config.yaml
model: "CTC audio transcriber"
dataset: "short read English sentences (LibriTTS-R)"
train_examples: 26041
n_mels: 64
hop_length: 160
input: "log_mel"
spec_augment: false
win_length: 512
tokenizer: "char"
vocab_size: 32
arch: "jasper"
norm: "batchnorm"
hidden_act: "relu"
channel_attention: "se"
depths: [3, 3, 3]
kernel_size: 5
stem: "single"
widths: [128, 160, 192]
init: "xavier_uniform"
residual_init: "none"
optimizer: "adamw"
learning_rate: 0.0029
beta1: 0.95
beta2: 0.99
eps: 1e-08
max_grad_norm: 1.0
l1_shrink: 0.03
max_steps: 8000
batch_size: 256
epochs: 78.6
lr_schedule: "poly"
final_lr_fraction: 0
warmup_steps: 240
weight_decay: 0.1
Rows from block 5 of a small CTC audio transcriber, named by matrix and row number. Rows with one number belong to one channel. Each number is 500 + 40 x the weight over its row's rms, rounded and kept within 0 to 999. All counts start at 0. Numbers have three digits each. After the name is the row's rms in percent of the matrix's.
After each channel's rows are labels from the 100 clips, of 14848, where the channel reaches its highest value: "strongest on" is what is common among them. Only what is clearly more common there than usual is listed. The data: short read English sentences (LibriTTS-R). In brackets: how many of the 100.
# convs0: first width-5 conv (model.blocks.5.convs.0.weight, 160x160x5, each kernel summed), inputs 0-159
# convs1: second width-5 conv (model.blocks.5.convs.1.weight, 160x160x5, transposed, each kernel summed), outputs 0-159

convs0.81 067:503531535546444433483501457547471505503500460542545532522442449377431579500541499491506477521508563477548506387501523551520519502372491518482502569480418384501477518492501500508490514509494514465500469532511463513499512389513456411484549500448527503529505408591528503495499513540512505477413503500491414536464386499512476509484484503503517455480496490502443503485478540482508481516497505518465533472498514494510502506492460510503501427429414529499510459521496456506542508448477498
convs1.81 105:525434478499469515499519518395500546444509484495496469539471487501497490484482496502373495500515458432477560505498497501409542549554481499417442499513458498425501500485442450405458411486471496534503408537567517502511499460489501490496523464491492501495465500327508535526481503411481488522409495500520416478504490491521501483471526510500508512451499500484478519503507495512493479453494504404498458447511477499573629514480537494502505474503502415478500499507508502498528422515499498
strongest on: the word "was" (33)

convs0.130 092:505504495477550489502514515424554486469499463514484447493500491485501469523380547502520568491519447480485496502467482500529543470488548472484462472481536507460579518501488357499527496497498442481510543457485501378518503413480422512439504495503431528479555486493490492493506594510503488506525505520496503499479458462511491499392525365535498502393495437439501534478506487506527488516494499501458557452500470492517493499588500489502436425505554480498498501500382503476500497560541506
convs1.130 098:499489524501506499520500504501508477501472384429507513474508528467500566506473478511529501529472498523520527511518513499501506491465499553472438496508505377543362489657504482422497484504495437506480498492499501497499571506497506514491500480500529520414462487442509499494428461505497481542510486487485507481531381479451485501511493401430506488476497446466503496526495503630502475497510519536460527486470499570494500536545535549400464633512498501481496464538504568491504499530500491
strongest on: the word "it" (34); the word "is" (25)

convs0.24 084:457504482501497485542529539502497425485440447441487328498448468500515494486445482444512465564453536409458526503502652502529507493495498498523503506576501467480518501550504510471501508561484466461413510579533531505565480513494518501506484503422541500518519497435547509521499499490562503482501495471510558434502509515544498497523506501497441481491545497500498453492464528516479497528540517501511503471458543522495500528500506526410543662533488482489503498419522429478489466436546486
convs1.24 108:555494506492545510485500435459380536472508528503502487474498445504495433555466500498528460465550444364436514538520505484494506496478486506493497556476506485499501528435476491508571503500520430460493493501495547500499508527518591533504508502513501465521501437507435474497587376523501478477505500487444500408491509497504500525488467493525438497551525493463505505420494494494507432604501441499484497471456500516485497485501494511531510530491494455278499510458515497506500491507531492
strongest on: voice: female (87)

convs0.50 103:502526501502501511550407497454391504502436512452500505503485504413384473357519561499486502480570466501500501502500483507421497418488499505499465503503496495516490505500503525481500527429482503507500492509497500476541482481481502501424486342512492510498478498442494504502500504462488502467519417471506546540537510462455442488463536500503467427499515511479504502513513497463572502500338514466483498530462529500383500399544500493501546508501485511498505520500412502491519498536511507
convs1.50 087:437484438525522547440464441477497529527415374529481466464501485501531473505498533469447494510440406513501502485502437452438481509553556502483505525537489497617563531502534503501499468495563392478434512506493452511498472474496509570488507573452483497503499514483496503397540593502501525537503499512505514502505508482502488499524510442446433499528489535502509505493499562599552528471494506507478557485496585544501486471510432510456502504556508486510524512576492500511505515484503351
strongest on: the word "what" (48)

convs0.120 087:511487503512494515503498502498511500490500557503565410493495499495505544411502470545405505446460451541503513485485521506467499477478508482476508494497496495502527482502467469517499448455454479491439354534502500491491498518482388498511462500506433482507504505483461462516389487501379498440400479470535486504500501505466498464502413635503519500503417396395506446568501479486491481515503498501487499507501525485457495525486506491505505495480551535498461555493419526466467420496507423
convs1.120 080:505528540477430512490403481379561455493591502461522493506505549459533528486500486545499476518474496491522485464484430513426505500481460475511500512508505535519506426538494459489500543558502503495507495530508508499496493392499401454526538500443499493492529492477478649495531515476472517465573500482554507544491507477494429494499525531494518461542494485399487555378531523545496468442496657498560492503501503501432508507465485499498410499482534498507502501518511530469544494525506522
strongest on: the word "of" (56)

convs0.59 114:449489517390509529502507528499552509453506397499438500480501523498500495501501502412452529492509551319281487501508486509500496499540500545547507472477516508452479479497497503511488496514502539407449495431487500456472513498507472501521537488500530502513497500513522501496493502467495472450504501507512486499481416501470462490532509493489505485512492510428413499484516501426534408422500507472452509446474517393498463495505499511496500505393509522499500504500500490503496447479522510
convs1.59 096:509466497527485508468517517510513507487541556460508603512525531462508440483505529459491446562490509462530510536516496524563460558531481687481591497591535499470478496545436409516454510500558449569515486399516512474506492511407511546502474490512472495514497578499454499510397488502425541447488481560510505485506496447500547433482503500450495411461509455424503494499474500534494498503518502500494485506501437552521515506506519435494472508469415499516486552514511486510503489506480570
strongest on: the word "she" (29); the word "and" (29)

convs0.41 081:538527513499503501494500502471498534501502354501513434516457530452363406504505558456464486386513510518523444500476547518512484513507530510505502497475475410478553526419491472411451463468480436491439431509510523603499527532500480472564475509515489499502500441533502487517500458531499443502442466502509361499497498527515491506501397499499500507500545501500513546434499499507484495502509467497504499501524417504473524500490500511503400514443468566494529441502568460503496498450501486
convs1.41 113:435499509545503491481507488496502501493367506500462520514509512511399440446497498397501490545536502505489487539349498407504495442501490438452447498501506500497339474491501476349499475506495458500538484500541499532506486487477501526510448493501510410502437503498500474570470500416514501465478516485504510476454501499501344528497481493541499492501590498500488516483467500500491502507518512499494496537504503480542506503472493473513512498541440499496501461447463456544455496500486485
strongest on: voice: male (79)

convs0.111 096:501509483499497501504526502493501500498508510415515529508365442496500500543418492515500502494447504500397486499525500525544455497505506476510496369520335435494497500527492513506472457495501494574512510497511504497433492472553499498446522489384491466503579522507540509499448502522497454500488490497496562476499490471570496508499465502536456477500498444481438492500398501508497537524447509480504506453390500482501495493523470497502486507511477491581495322494481527529510508467512509
convs1.111 080:491404514510438549516593604440500503517498510426513463506564497520454479569413497499527536504510571523504520484535544521548499506465459495445501469522550488490516486514463461484536474511497501569514497513502542511579500498543453510441537569510502531420473502505485407491498476531551518501501527513531532499474461506524477391516500527502494485585512518498514455494528531514507493501511453455552446514461541474477541544497605360562454525487491547505547517481523482369496494491512521
strongest on: the word "with" (29)

convs0.95 091:502506477563495500490483500530506486451501483509502500500507473506500525502361489464444501407481501490461495480457471482449414505519346497526496450465507501491526338507500495502411501497484495466459417485522547507466504544500484500497500473483500462430489503557547465526396492487442504500478463438501501495487477508513496562499475483362454461501426500486497496486493419504498475493499483501519507547440508469476517428486484596520504517551505507502433499416484506494472520463515496
convs1.95 116:457514523498493527491499505499489503506515527492441539512449434495502520492503494559505435467501469481557424474505499471484584497524429505469518523537499519522515498493499503502575470507505499496490492400500471499525515536403609500509509421481493482526500432544500514513535491508528508501500483545471495499498500504461423507492500468575489506507518540501510507501506459550526503554500522509521474514682447505315474522488481494489478519448500360432500528499542428506530517470563507
strongest on: the word "i" (52)

convs0.100 090:500503430471474493477496435486499490465499521391516481499444502491494464449511489467523499507532498504436500439422508555496544455493461501506501502508473437442492500493467499482519500548554502498424514409486508388500486499481506334523504493522497500501510505468406418499461548566508589501532495401494501430505500499485487480523502440456513502499502506500500486501510507485494587509550508475543498499408482449500491502480480523526501540533568441424467504492407473548496495456611503
convs1.100 109:502487500511478504500449515529493515502495500492478509501512530457513490469488501511532509499508516441434499399615504448512533469461273528502563505499551503522503482527500498500564501509445435504500500484495520412500500498531598501478486500572568503500493504519505419484499478487501493499438518502519424505409463502521503501503465489514422503563455447493500481534503512472499449513520460509466559512501499524499473503502415461509511498499500482309496497499486498497510494495535496
strongest on: the word "you" (35)

convs0.30 103:505499476609487407493511500529511516498493521486496498510515470529499500516500483462471506503499518495499499409499491518543502486514483515493499486457481597521510448495491511471451500455589521558396490503487479502500514500499501501487506494492504515501495515503482466475510513484534501499500499488498490497464502487499505517504499516499498504505494525498501492395330498505459499492495521499514492490500522270441501512524502505484514527458501436503503416496394494538531332492412492
convs1.30 084:505485488430413430537456506448498500524541509492522499465500463423463485522497473498502511485506501493375346457493496489481499498569495499509498524479480498492477501500336473507538502498410450512496530555514505496468494491643504496554505512495507437415482500492511505552505505423483502510498547508485481511541444473436504500492523411502557578510459481499557492508475499495498526529472471548568506499435496500512513438522524500511495450517484464421515409505508500524448496521489512
strongest on: the word "the" (62)

convs0.77 086:450504492501506430516520544501427531486469465503492500513526506500429459488352503472503532496426508439519465504543528502501485541462494452514394509505487459499455486525520493502497536518446460500442501465501537492491519601543502494499426476436552522467467499515582599492332515511480465499502367518576494506534499509506501487500499497490555494519510512520502502530500472503471456447519494511526471460489597510504498518549517505512499550544492505476500435437539501455494568424481457
convs1.77 108:499491504498509514476482499500505502452522443486512591500515491524454452559493512495509492498435480450512519522495498512500541487496500456472446570504501499565508469372506510525425497499502500499467495428503458486348494584500498503504338511361536503581496480522496506492515501503503458500483411449507501490500508511493568505503490504468466528479494498494510497499473400482516545541470475503370501516498499527495374547501501537452569513524501482491507489497483525543499494494504446
strongest on: voice: female (83)

convs0.159 091:515429575474498487498491409499499505455519553500486522455480497500504484529408511418463491475499487466488436491504423501492558312501507555503555431522504487486503454478500507538498506485552496482503584502364510525504500490508502489460526492541517480494536456443459485471499514498523451500571487528475501499496481501470419407505495496503434500513524502460501499479502504526520495424537391478413493504484494511476500512500470490532503513497502474485499490469345488542500510533451550
convs1.159 093:503479514541327487477501500512455503508493486500480502548481508405550546464475494517527505472489500522478539561464497464487493503540534509507501552507412508503511446523448507508501500408335500481482456472504510502498498519510501610497483496565477497537528486510465449503529472505491553492449512505415496589513489538688500472495517502498500487507501501429464449503492502499440448495495498489515530510510495499505492568390470506498498459501455502503522472530472466514500477500528446
strongest on: the word "you" (34)

convs0.51 110:464495502510427497420506516439526492501497504503498494460504490498504509500443477464497463506474483503501507494469492477418514520513504429477503499495427449499421504488410525527519473514554482500503444504484470455500500531539392512481493506469509501511522513399496490510399446524469422493343505374502488451474397501506496487394505495477503505503465476504465517471496461475485515492516457473487509490410536503496509486510498495499491537511494499513463485306477499499504474463503454
convs1.51 090:589502400466501514466495501537498500502514521631502471484531480500519515510501499506487502533528517557495538498506515501455508509505500521500513544544506446496512464529479486447528447550500433505406447504520529488504500539500499500501509477402499504416535496549512511541338587475500506502509461498493471504474536510454638435490512487498500375499424463515518497493500509502551502501497484506499485503566573551493508424499521635500503501512518506522536574487507482487515509500509572
strongest on: the word "it" (37); the word "was" (28)

convs0.60 110:451520498540422494488510491487496449469510493506468506504499510498483496494457488484511461489503506499508479503504420494430477237504497407485502501500500483501474447470500509474431521523448464541506493499512480485481378501482499508501501519450496570421472444448512489490494481460425459417397513468509510494524464484558559516500502472501501496510503522461495519500500438463499502484514501496499498507499556496503500493577548504474400459537501500527498489381503498479488468465478487
convs1.60 094:496500501484487456528496290517515403574489553491504496498530486492477499518513474457481499493489413538508492548499500495425475498515496513477509500499476499513498471493507525502500499487510494546497509518599501500504499479505545488513502498381444536452501512488509486489566600483491499426518494510517500427501553528487611484504498505501501497501510512477493418458468457459526547459468502519385406486458448626482457466498611493498477500500493521508535539505493497506474505511509532
strongest on: the word "was" (85); the word "it" (30)

convs0.1 089:494515506510505454420458453497505447502437505448481501495554515370502502492480495419512482501516523505492499525483372573539504386492499513457456405523507486362504513491500513511504500538580448500478400436425500430388500540473489499462532487498508454518497536477487516502512541473566549508505502505493448500501454515482608502529523483445505505502566460454495525499512468530557503520487524527483509497501471493496461382486498495482524513517511495492509474509447500494499466429486503
convs1.1 076:536432497498493508489467512537509496463510500421495528510481503433509475499457414400481496496604476514368543543505632499504539499524537532501426495474499418499469503500509497498500488501459476518450449583500500528544522493499505500498493520503611468525480540505525453501474504528498485519460515524569523492539495492536551402409614470509502537557502522511500440445393511478502516485496495494507569489500457508504505528529551515505494497500477516545549404465534444509532510439502505
strongest on: the word "the" (70)

convs0.26 109:487415498462498512451523474439498502497525516491500499490473493500448522516501500569513502381535497484495494468501509501508449524437499501499518497505494498498504511506500508496500502492490497437498507503498524503516501516495304531502461505500537393544459508535531488518500492499515475524508541421502498505530501502490493395508487452505507534529501501499571532528500507491524468500501490505448549469500434530515504500459270498490483476496503510498499475500411524343486521449521510
convs1.26 113:501485521503501591493505501500496553561493473498501500498502501526500498500410499511438499333437498480466491505354423500504428515507500500501500523500495512494500500496503501500506500511456444484530504472497553518498444501483474499469504487499502522486502500500482496500500491519473488499537344507479451525500503528493499498442318495500491347500570500500499428471503500451480506503458492500499505521499504501503499495476396474473464551472498501499533503580485502425434489476501503
strongest on: the word "i" (41)

convs0.147 085:514496509477456518533480532469497499477482560504491492449500504509497520501506419503555510496552504517508492521483509497481527490507488461574505495501602501341515568454500506472492506446483470310501500466480311511477414515503502541521482459524496502504496580535477508530511414502455500500522495526502498476554507500449505467523500454506455492504501389524478513515526504508547497499516522506557508507524498517508502496511486511392447438494492504481497537518508499536502505497511595
convs1.147 076:530450489500508551480505507464446466500527493508484499481489510505498427501505381391519509475509458483479500473437488501499432478469501526436507501489487458400495494545501500504535500502483515503376486514514500526462382501514516392526389469540524505508530463466496573548498509489498525501469504470512490497495480529632494404494494498490473484368493556385505503506503494469498500484497498503500539488425506475471540501492493522363504494496470505487562499498501481514508533522500518
strongest on: the word "what" (30)

convs0.21 097:440478434508346427478461492530627639518461494530558499496499494497455490493502510504504500488547509498500498490512468418513497602495522489498490497494471502537456491482501508502500470478526471501507546506485497422513494490482530505502501477497526500472514519498507498573478491429556534485501510501544492488481476346512492482498414504500508472528501493501415483485482513502442490519501478578500505482496438595498498501509421363463455515495499494513470405422504501496505486496483507
convs1.21 102:488620456501478510510498503471499496446510442455565478486486546504497538557452434501502514518509529507517492497493464546492468476487501482475484508487455561517499331488555505508498498513486606534588489598457494388558490500495467496499489505502415515503512483500500482478479491442433540409511507536451495478431496503503494497522543561449543527458512460437504488501528548489483496478408505495474507503494494542541566500489471504579530496507493491493478511500510501443509384515517385
strongest on: the word "and" (41)

convs0.116 111:490497466500502506477437476474504512507498479462486497499494496403439505483529502480505511549481507518423476512514532514502481465542505444491557499506493504481493507519501494490516500517457463492500510582477499506466481500460518433504434500504451473495505407504379530486487529481505440469496233501523570500510507500517518558415450503489486507486480495514444469511499502502462509450502500499524468532501545517468418501507511479503500479494449513333502523531454501496489487506565507
convs1.116 121:518501507307498508450470518487483512488509502545490477501314502501563535386484500499493497499491516501547506473459500479512544520506511470497503508483501505573500505504524499501502503498446530472447501500499486513459478513501489442505501505441500500500497500483407394498492405501495503505500408524536476502461475490436470482472464500504448501504476472504351496571580505496555494490501431508494469501495560515508496486498387515447501510515495454514471501499490452500486506526457504
strongest on: the word "you" (41)

convs0.126 106:512534499431499477500458502501429497255505535502504522536480509498524496530495483501493521543505483496499453520481521489391443502504498497505489498483440595507507502500354499507577488498485522518482527498528493523501504492495502496525492439487437512524509504369491478487498404503492478508506478504505502498502495499508492502557489494514456497481550509496504504532517485565506495464493510560543521498416516525422491497480529492347500504482475478495456556500500458511512442497503466
convs1.126 081:500503530509505523486439513548494297576418535512475506540468538506510514498548500510534507478439417520496494515508463501489514485497418503496492448501511430525483425510418465535510502510535494449488491488487494587501526503440503527500509539477519488493525547510487487484504500515502392487498571408467542487513422520522507502524500468500408427486481479519420536498494485465503495522495499497567533463517487452487493509502484511463350502520539585480514500535521507486450496524473433
strongest on: the word "the" (52)

convs0.63 097:514470494498474499498438491517500494466502495493561532481499511433188443513515482502506502467450497473500498462489505481439527516478499478500473498445480522501506496490554461523485501408482456475491435497426512520498498489494459505509431444547485482515449499501537505520501456494517497499500500478498430501494557498518501534488415501509404497517506497497500530497510469506489525500473500533526512499529478500470509480477452458425495533457499508498513409512516429504495401468532489
convs1.63 107:550500494399493471504480495503529349498476500465441557479498478610419501457482439501503506484474525497536482497445362508471504443502492489606517422466509494506497441562489518471499548503512554507494538495501508498541509476499481493470503498498507415496507503499503504499518552499496484501501468495493446474487505494466499501671499585526494458488527498521474506482501504500498493502495514479491501507478530523511523546378444500481479492501510490560375498436401526500492500514499497
strongest on: the word "all" (28)

convs0.154 104:497508537429509535472464514500529497516488502493498490496501482517498513535490470498525500439512499501503503368478510458486498508495522500510529500486490485540520500496448622510508433530447529494511509459517485471464467489514494500500476501306519496566496499500526460550447491510499477338504429485535423506541524465507454482501490514492409502484512477484514504531522514503504358510515494506500490470471547508514500494508483513495529492453500474493504482332505497381494477510492505
convs1.154 125:565471497511511499499498448468525496497472491480520391529521514501459453498490511482503431507500498516470552484498495508411509508500500502515559499400496509488500530426482526497498476514498490461509496393522527510498532497518514509498504509498558550430492499495498474499424504501499471451499494526511450497506512528532501499506521482500501499473485519455546510482480501442501451503508497493499466494500500492444501542535514501506378507492482503583483525515517502496497366491215539
strongest on: voice: male (84)

convs0.121 106:469471504478492510443491503497464494513512525502496404500473480435483556460494538481500484528470498577489476500501508508492503504499546542510376463502509486500488500501485500501501487495506502471450348502499487545499510498485514495329481533527515499500536473492486474546455526502500496338404501483490488501475500534504500502504502498479498500500482314499434500495499481511559506523559499545572506514507437500499501499487501500507473501463500502500460502484352499540494484449500500
convs1.121 074:502514501460500607449490481500497498583496548557496501500498504494554556504476447512564545488518503459513500436504471503519546572504495500475519502499519489518502492515487547469494501524535515520461488529499473501461562430536508516504497501508544399497502440499475494550497442460500509501530503502491552500471493500497500521513510518558501560490501374454499533502495519458498497469560559500497528508535499664501507511450500515542520438497534497492542539446266536487499499558534464
strongest on: the word "of" (31)

convs0.125 087:484494499496499561490501415481556526505546491452540500510474514501329498488502511484502491485496484429506405507497499505475515501493485472557463473449502501500523452529502419495518537489502486488500503501554443521502499501562332520499450450474544502495517486504451489483500502541500507484553498502481534491415506523449479373534465499454440499473416497392513541518508442483478503532530489486510497489574488451454499385500508497532491541519547550487499488447500419489470518470514563
convs1.125 107:509508481566483494488504509507501499509492478418473501526472504504534502454500492556502487452501474474539500499494501490501522520501402494537506504502445525451523449504461473480496497617485400477504511477356484515499325524484561520507456503511492500502496507495504477551481503564500526501476510502486469490492527470500482514532502500511500446506503508479505488520458537472500506498523492376484500592489325567498501488493571338498499485434465502497523504487508500525508492499471492
strongest on: the word "i" (55)

convs0.13 084:500465465516423464487498507499480467497511551497483499463451479419539499447534505510513474553533511519484501501503544500496495483505276540481499501500488500411467500499501479488517501498520499486439530499482484498323473501481504462491525506498509510495499501477528499481507498569502550508517501496505530421499495504481450507605502475479511447495480388510475478439499496568480518524500530395494494530475484472493496500497507501503495529505585486388472474452387471523493469471513518
convs1.13 085:514510516499459555449476499515457495510492491492502502500499524508553506475474390501512435479518521497475501498477457514482474470501489472503505515453472426527493456600487547547463534490514448478505497496490526617477502494504511502600425433558508488501476501493469521440524502433498596519424479447498425494433507570538531499431504430498491512510476408496499462577489504452518478493489501500351499516517500515512526529445532486504500360509399508481495443533523456500477482500522459
strongest on: the word "you" (33); the word "be" (31)

convs0.94 112:528511476499502499508497507471382516500454495515415502506501492505490514428486522506565504476504508428498461430313499417501502493474520487503501483560424492453450489477551507509503491431514491499323507516491502339409538504513500497495500495507526494515535491506488489527483490433497498505475506436482500536461473542460500483500493437526518407499507484479494500502507485458443506496445484495504499508425556591493492510500561466524504496461505508476513492501499529498486539503506461
convs1.94 105:508502443504508500557501528494499594423508499508504528484497497540505475499544518495495500503523510436349530502490485446481501451517591498436507447493483508524505485425508547502503512472501590457449526495507497534424479501499504508497467443511568446446501507493500496391502392424491551558513483488504508589502458505430508501506489500499483503485497506509638503499499564498505457541503520511500506503490510467459503479518505511314498515511505450491504466489496572443499505544505476
strongest on: voice: female (82)

convs0.53 095:508528497502495440529413508483507499494437519498522502546508517495501485533493500466474520494510513570468447497554470525524523496389518492489379374503445428489505494508465499492464509505447497509442464499524573426408495502540502531499503491499472498457540474497494462509498437500499489499474494526461561499500525514590533477501495493498487506477535495456523473476461489494542521431506422530493476502506500474444345502494443494504508466462471496529498484367501502488514477375505386
convs1.53 084:519483514503518553485538523540531474509500489453462491501504464421495513488493505483531510506504431525506498506378469542558498374346458553520498499514524443496490506554493481501428518508526519496440484474410533501532536567510477503456520569431482503536464464597506521500566509474483504395474510470523617495417496564504505478484509492492490515583494525517404441500486503501560503511508477433502556499439511452503519481510483502506500514474464523495500496408526541504474529501537502
strongest on: the word "the" (54)

convs0.101 109:304459495436457500343507485465564500476461462492474501502474486477531477471477509494585521505503461418396502463495528502407555502542501497496499499503499496493519509488515531478423482490487504437506517450503502524498501496528500515498501498499500337500504559481504485529522498499525502458514504458505501500500444563488500493500463345482490429502462528516495495400494497507500515491497553414511536497500514485524500481499504504490500494516500504502501463501457438513501498453516500
convs1.101 090:489465500498511522483517527322490491493535470494523450497575447500536487500476493487500475552500515427377506572415480562514496514500498504474544532512558520518496487412514498489495504521554473460514501500494513492507434527511577504503499561520515544504499500421497502497499518551482500451501498510489500555500474470594500498504410472526442546501502496495529496484495560519498496502495625501523505498507504556497464514606501335502464521408500500462508515508480533491497467469492559
strongest on: the word "you" (39)

convs0.155 074:506500506443485521462458386502519520502497460471445482447533499548495562500377401502501468418452442382511500523503477503501494462533511499514517500499535501434523498499334505504494447490512501473481483443499525507449492417503442409515504490496474506390466506453465464512535559488498506514512497516480458495497502390498491458477473455503503476495525484445502503467489491401474510550500577494501450442467564531498490474491486498531414543486476525504528455497503517497475513460498486
convs1.155 077:555439488504497535498501525493464449485503497547444413524482575511502451454503503514490426568480527519519504525483492515496503554532504454501499495464415461510413512464491462417470503572575443485487447537436566480485563502465488409496379479506443481513505554504394506474445503510491513510504493546509489486504504581559485498437498485434431551488499463500446502502571500507463552451408515506524507515540502444522515501491499482547516553499481479476499634493452490499505534448476501
strongest on: voice: male (76)

convs0.148 092:468505498501488509540476515500491446526456498503501425501428545483472517502495347486485621503499507480500503520499470447503564494494504445483510461523564509502491505455324476492406477469495526445459450502493498577416464493481496492497512494499414499505606501459503504523499465468494563458506514499440512483384464495503472473457456508496504472517470497496503479426510482454512501531496348498482547501482488471460494497538498480489526501516500502496498486496469524505487488504487402
convs1.148 094:500404523504497530467512498466505471474596457505560371511489505508517492497493418531503459586551488489555510512509502513482539545478448521596475431432414436494512514490496436487520545480493512505473488452470563492494497501537518505498534554510533500505502522449517507452522519479486496487473500505486545479501487493501499409448544554542508510519456489477493490491509524507665576435435524478507569476503482496483483614495518532505488506454504508552465443492504500507555501482503627
strongest on: the word "he" (41)

convs0.85 101:529494523494500502499435473502601509508487487504406495553516485503495497494485485502486487487494509499508429465502487461489512500471617359507490484465467491497445512488463482501411492496483517489498503526338500464512503499524375490506544498455516515504463423494514433515498426491501533496472460415491461500499543504521463420460514509580510539500502445505433498501426524512437383467504490441467502523459502542488530497396499443501490499515502500510487483498538501411514480500507515
convs1.85 100:473500481480523484489446458500500511481531494498483500541506500511500593550334498502500489484502525496462604479500526494460481499518528476446508520496494500462507510485469529491557502500482530413497468531475513501466501503456428533532491471509498517532524497603470501490592462487505511429480471484500590499518492456495435444489502562543472471517570410503513513425475499507499515506472492486504320497502503489596489595476507461584553491521511499502473504596501438482534499496493503
strongest on: voice: male (90)

convs0.70 132:516503494509472498544509499430500533503500487500494503479577503501500500577310500530530480501500448504474468259469467507518500501521524514480448499514522502499498481487500523505499503503544490483500501499495457497500498437512494499492538499499463384500502485498502501465502531500485496500502523462457509520529506513502502502492510496520516498521495500501499516499470518501521497503223499491497499539466498499460500501540494506498484502493499499541499503474456506504475493493474502
convs1.70 100:490499401239498552502500500496479504495502440521502503471512500490517521545295511497511500496503496534495505497448498501524464494500505500503481469450494497511502499504500511507501503474473478505460502492502501502500501450502505549495516580486501468470498497460433466504490469481472501500527477547499526477493501475494493389499501500528398473526495499478508496496514612538503501445402474509567432514493535507569490491501534510513499498502498457501501528471500510508486498409494497
strongest on: the word "the" (62)

convs0.18 106:500496415482455500284499484480508518501504484334501477463479466435468425486447502499497499497474474497492525469417500496493472492505437535501508510481403500500500481446490500498529531447599481469483506419500515501502509493448500379515532512510511497520531499454512502527501499498504545496504497393499499472506513480500503497504499422499500495495441522500548506542566494481484534503470386493533509496504552509418515480497499500500503490435533496481493502500486500538411512465502500
convs1.18 117:500531501456511506479498501496500433525499485456499500412501508456500507444498502501408521501535500484492489497341433422500467500477416530502505483471508532501516538509500500486513501482399368529460496323501519459480501511500592538503501514500551501499484508569500463497500515508559472432500502509518472506457500512500480496502507397525439476494435468501504371546575511482481422508503499506553529497509507539475497484470440483461527499410489500500491499475490502489500501474501491
strongest on: voice: male (78)

convs0.57 095:502504486489387468502504491525551499456436473451548580487485525571503468497512350486478543521510507454498506504492568514520530502489479547499442470498512435496492534510502483561544501515491515560505505527500508492607481497588517501497499540387498516488493509500498498501407565502511588449493550510504505458431470489483496488495432539548465507507475502521503371495517550483495500497448499447502504403490514402500506502487501533410499501500540506482505507418504500502442503534587466
convs1.57 112:492498454522527403506504522467500538474527496485578487479507515466490499502500545507521518492523580495485508513494480494492502483478467505507498494529484508443425511508514463500499478392433470507551505491496560446464544507507520497518455526501438500476414496502485490511347516489481508491495487406434502594500499496554523520496476495509503493536497505496496441493485479535459497473498514524504494318488374467478631501527412497506513499501490481450501511501508495372511472499468497
strongest on: the word "it" (30); the word "was" (26)

convs0.73 095:433505494546506589513495503509546487501508481475498325509463496548388500499516500420439518469429572455475489496526460523486479510512484444541402478484478494499394426476501497477478471422601500500506478487500500436487549500380499497527512492496576496504527500491494482513501522495495491461481439519512495550428505491501452566500490480508476461504507503523440554420482440478407486493498510484504465409496468512497494492562495485528501500513538503554498446496504520533471454444497497
convs1.73 112:496534557497502518595491608498559526518515547500454482506547567492471498502518477474509568472520528545499418500532504510512492572520496552475485518522481497483501461519571522517407547549509490491496496460485434494502524500494479472521503555491439362498503566508515481519501648528612515500474496574499457531497526510488491522534497498494535438555489505458525508414528485381529521507505501502458409554496499519495522475582495477488535488500522506524519503622527499501512484493513530
strongest on: the word "and" (26)

convs0.83 086:578510503465491505481454456505495421498481446500420365491496545508498509437545500534460493500437488503513454446494461501515426564451498498563423501444481517494510494495507470483584497512479434436492520389505517431489448498502504499494476508503481502569491412460505463507367493517501498488499502486501456503502546503485498538450499517585490460541509438503546503490509499502606472466526493499468479498385450521499500424543497445500494497458439453501460481514506511487517450462493582
convs1.83 089:499433507497511479490490495496511462456461461588470504517524569464447510506488401493454466523499514528554506396500476501409472507465505496488474539501499513554415423563458505515470491498505497490507487502485605495498504493503466506530504502498535457497463501498521532496494504461496408507525467501505473512574521400396528505400499490495437516482443458501501507434448479499503329494490528537499471498501496506448494448496414502529453501464483511531485370531494520529491472502455491
strongest on: the word "the" (55)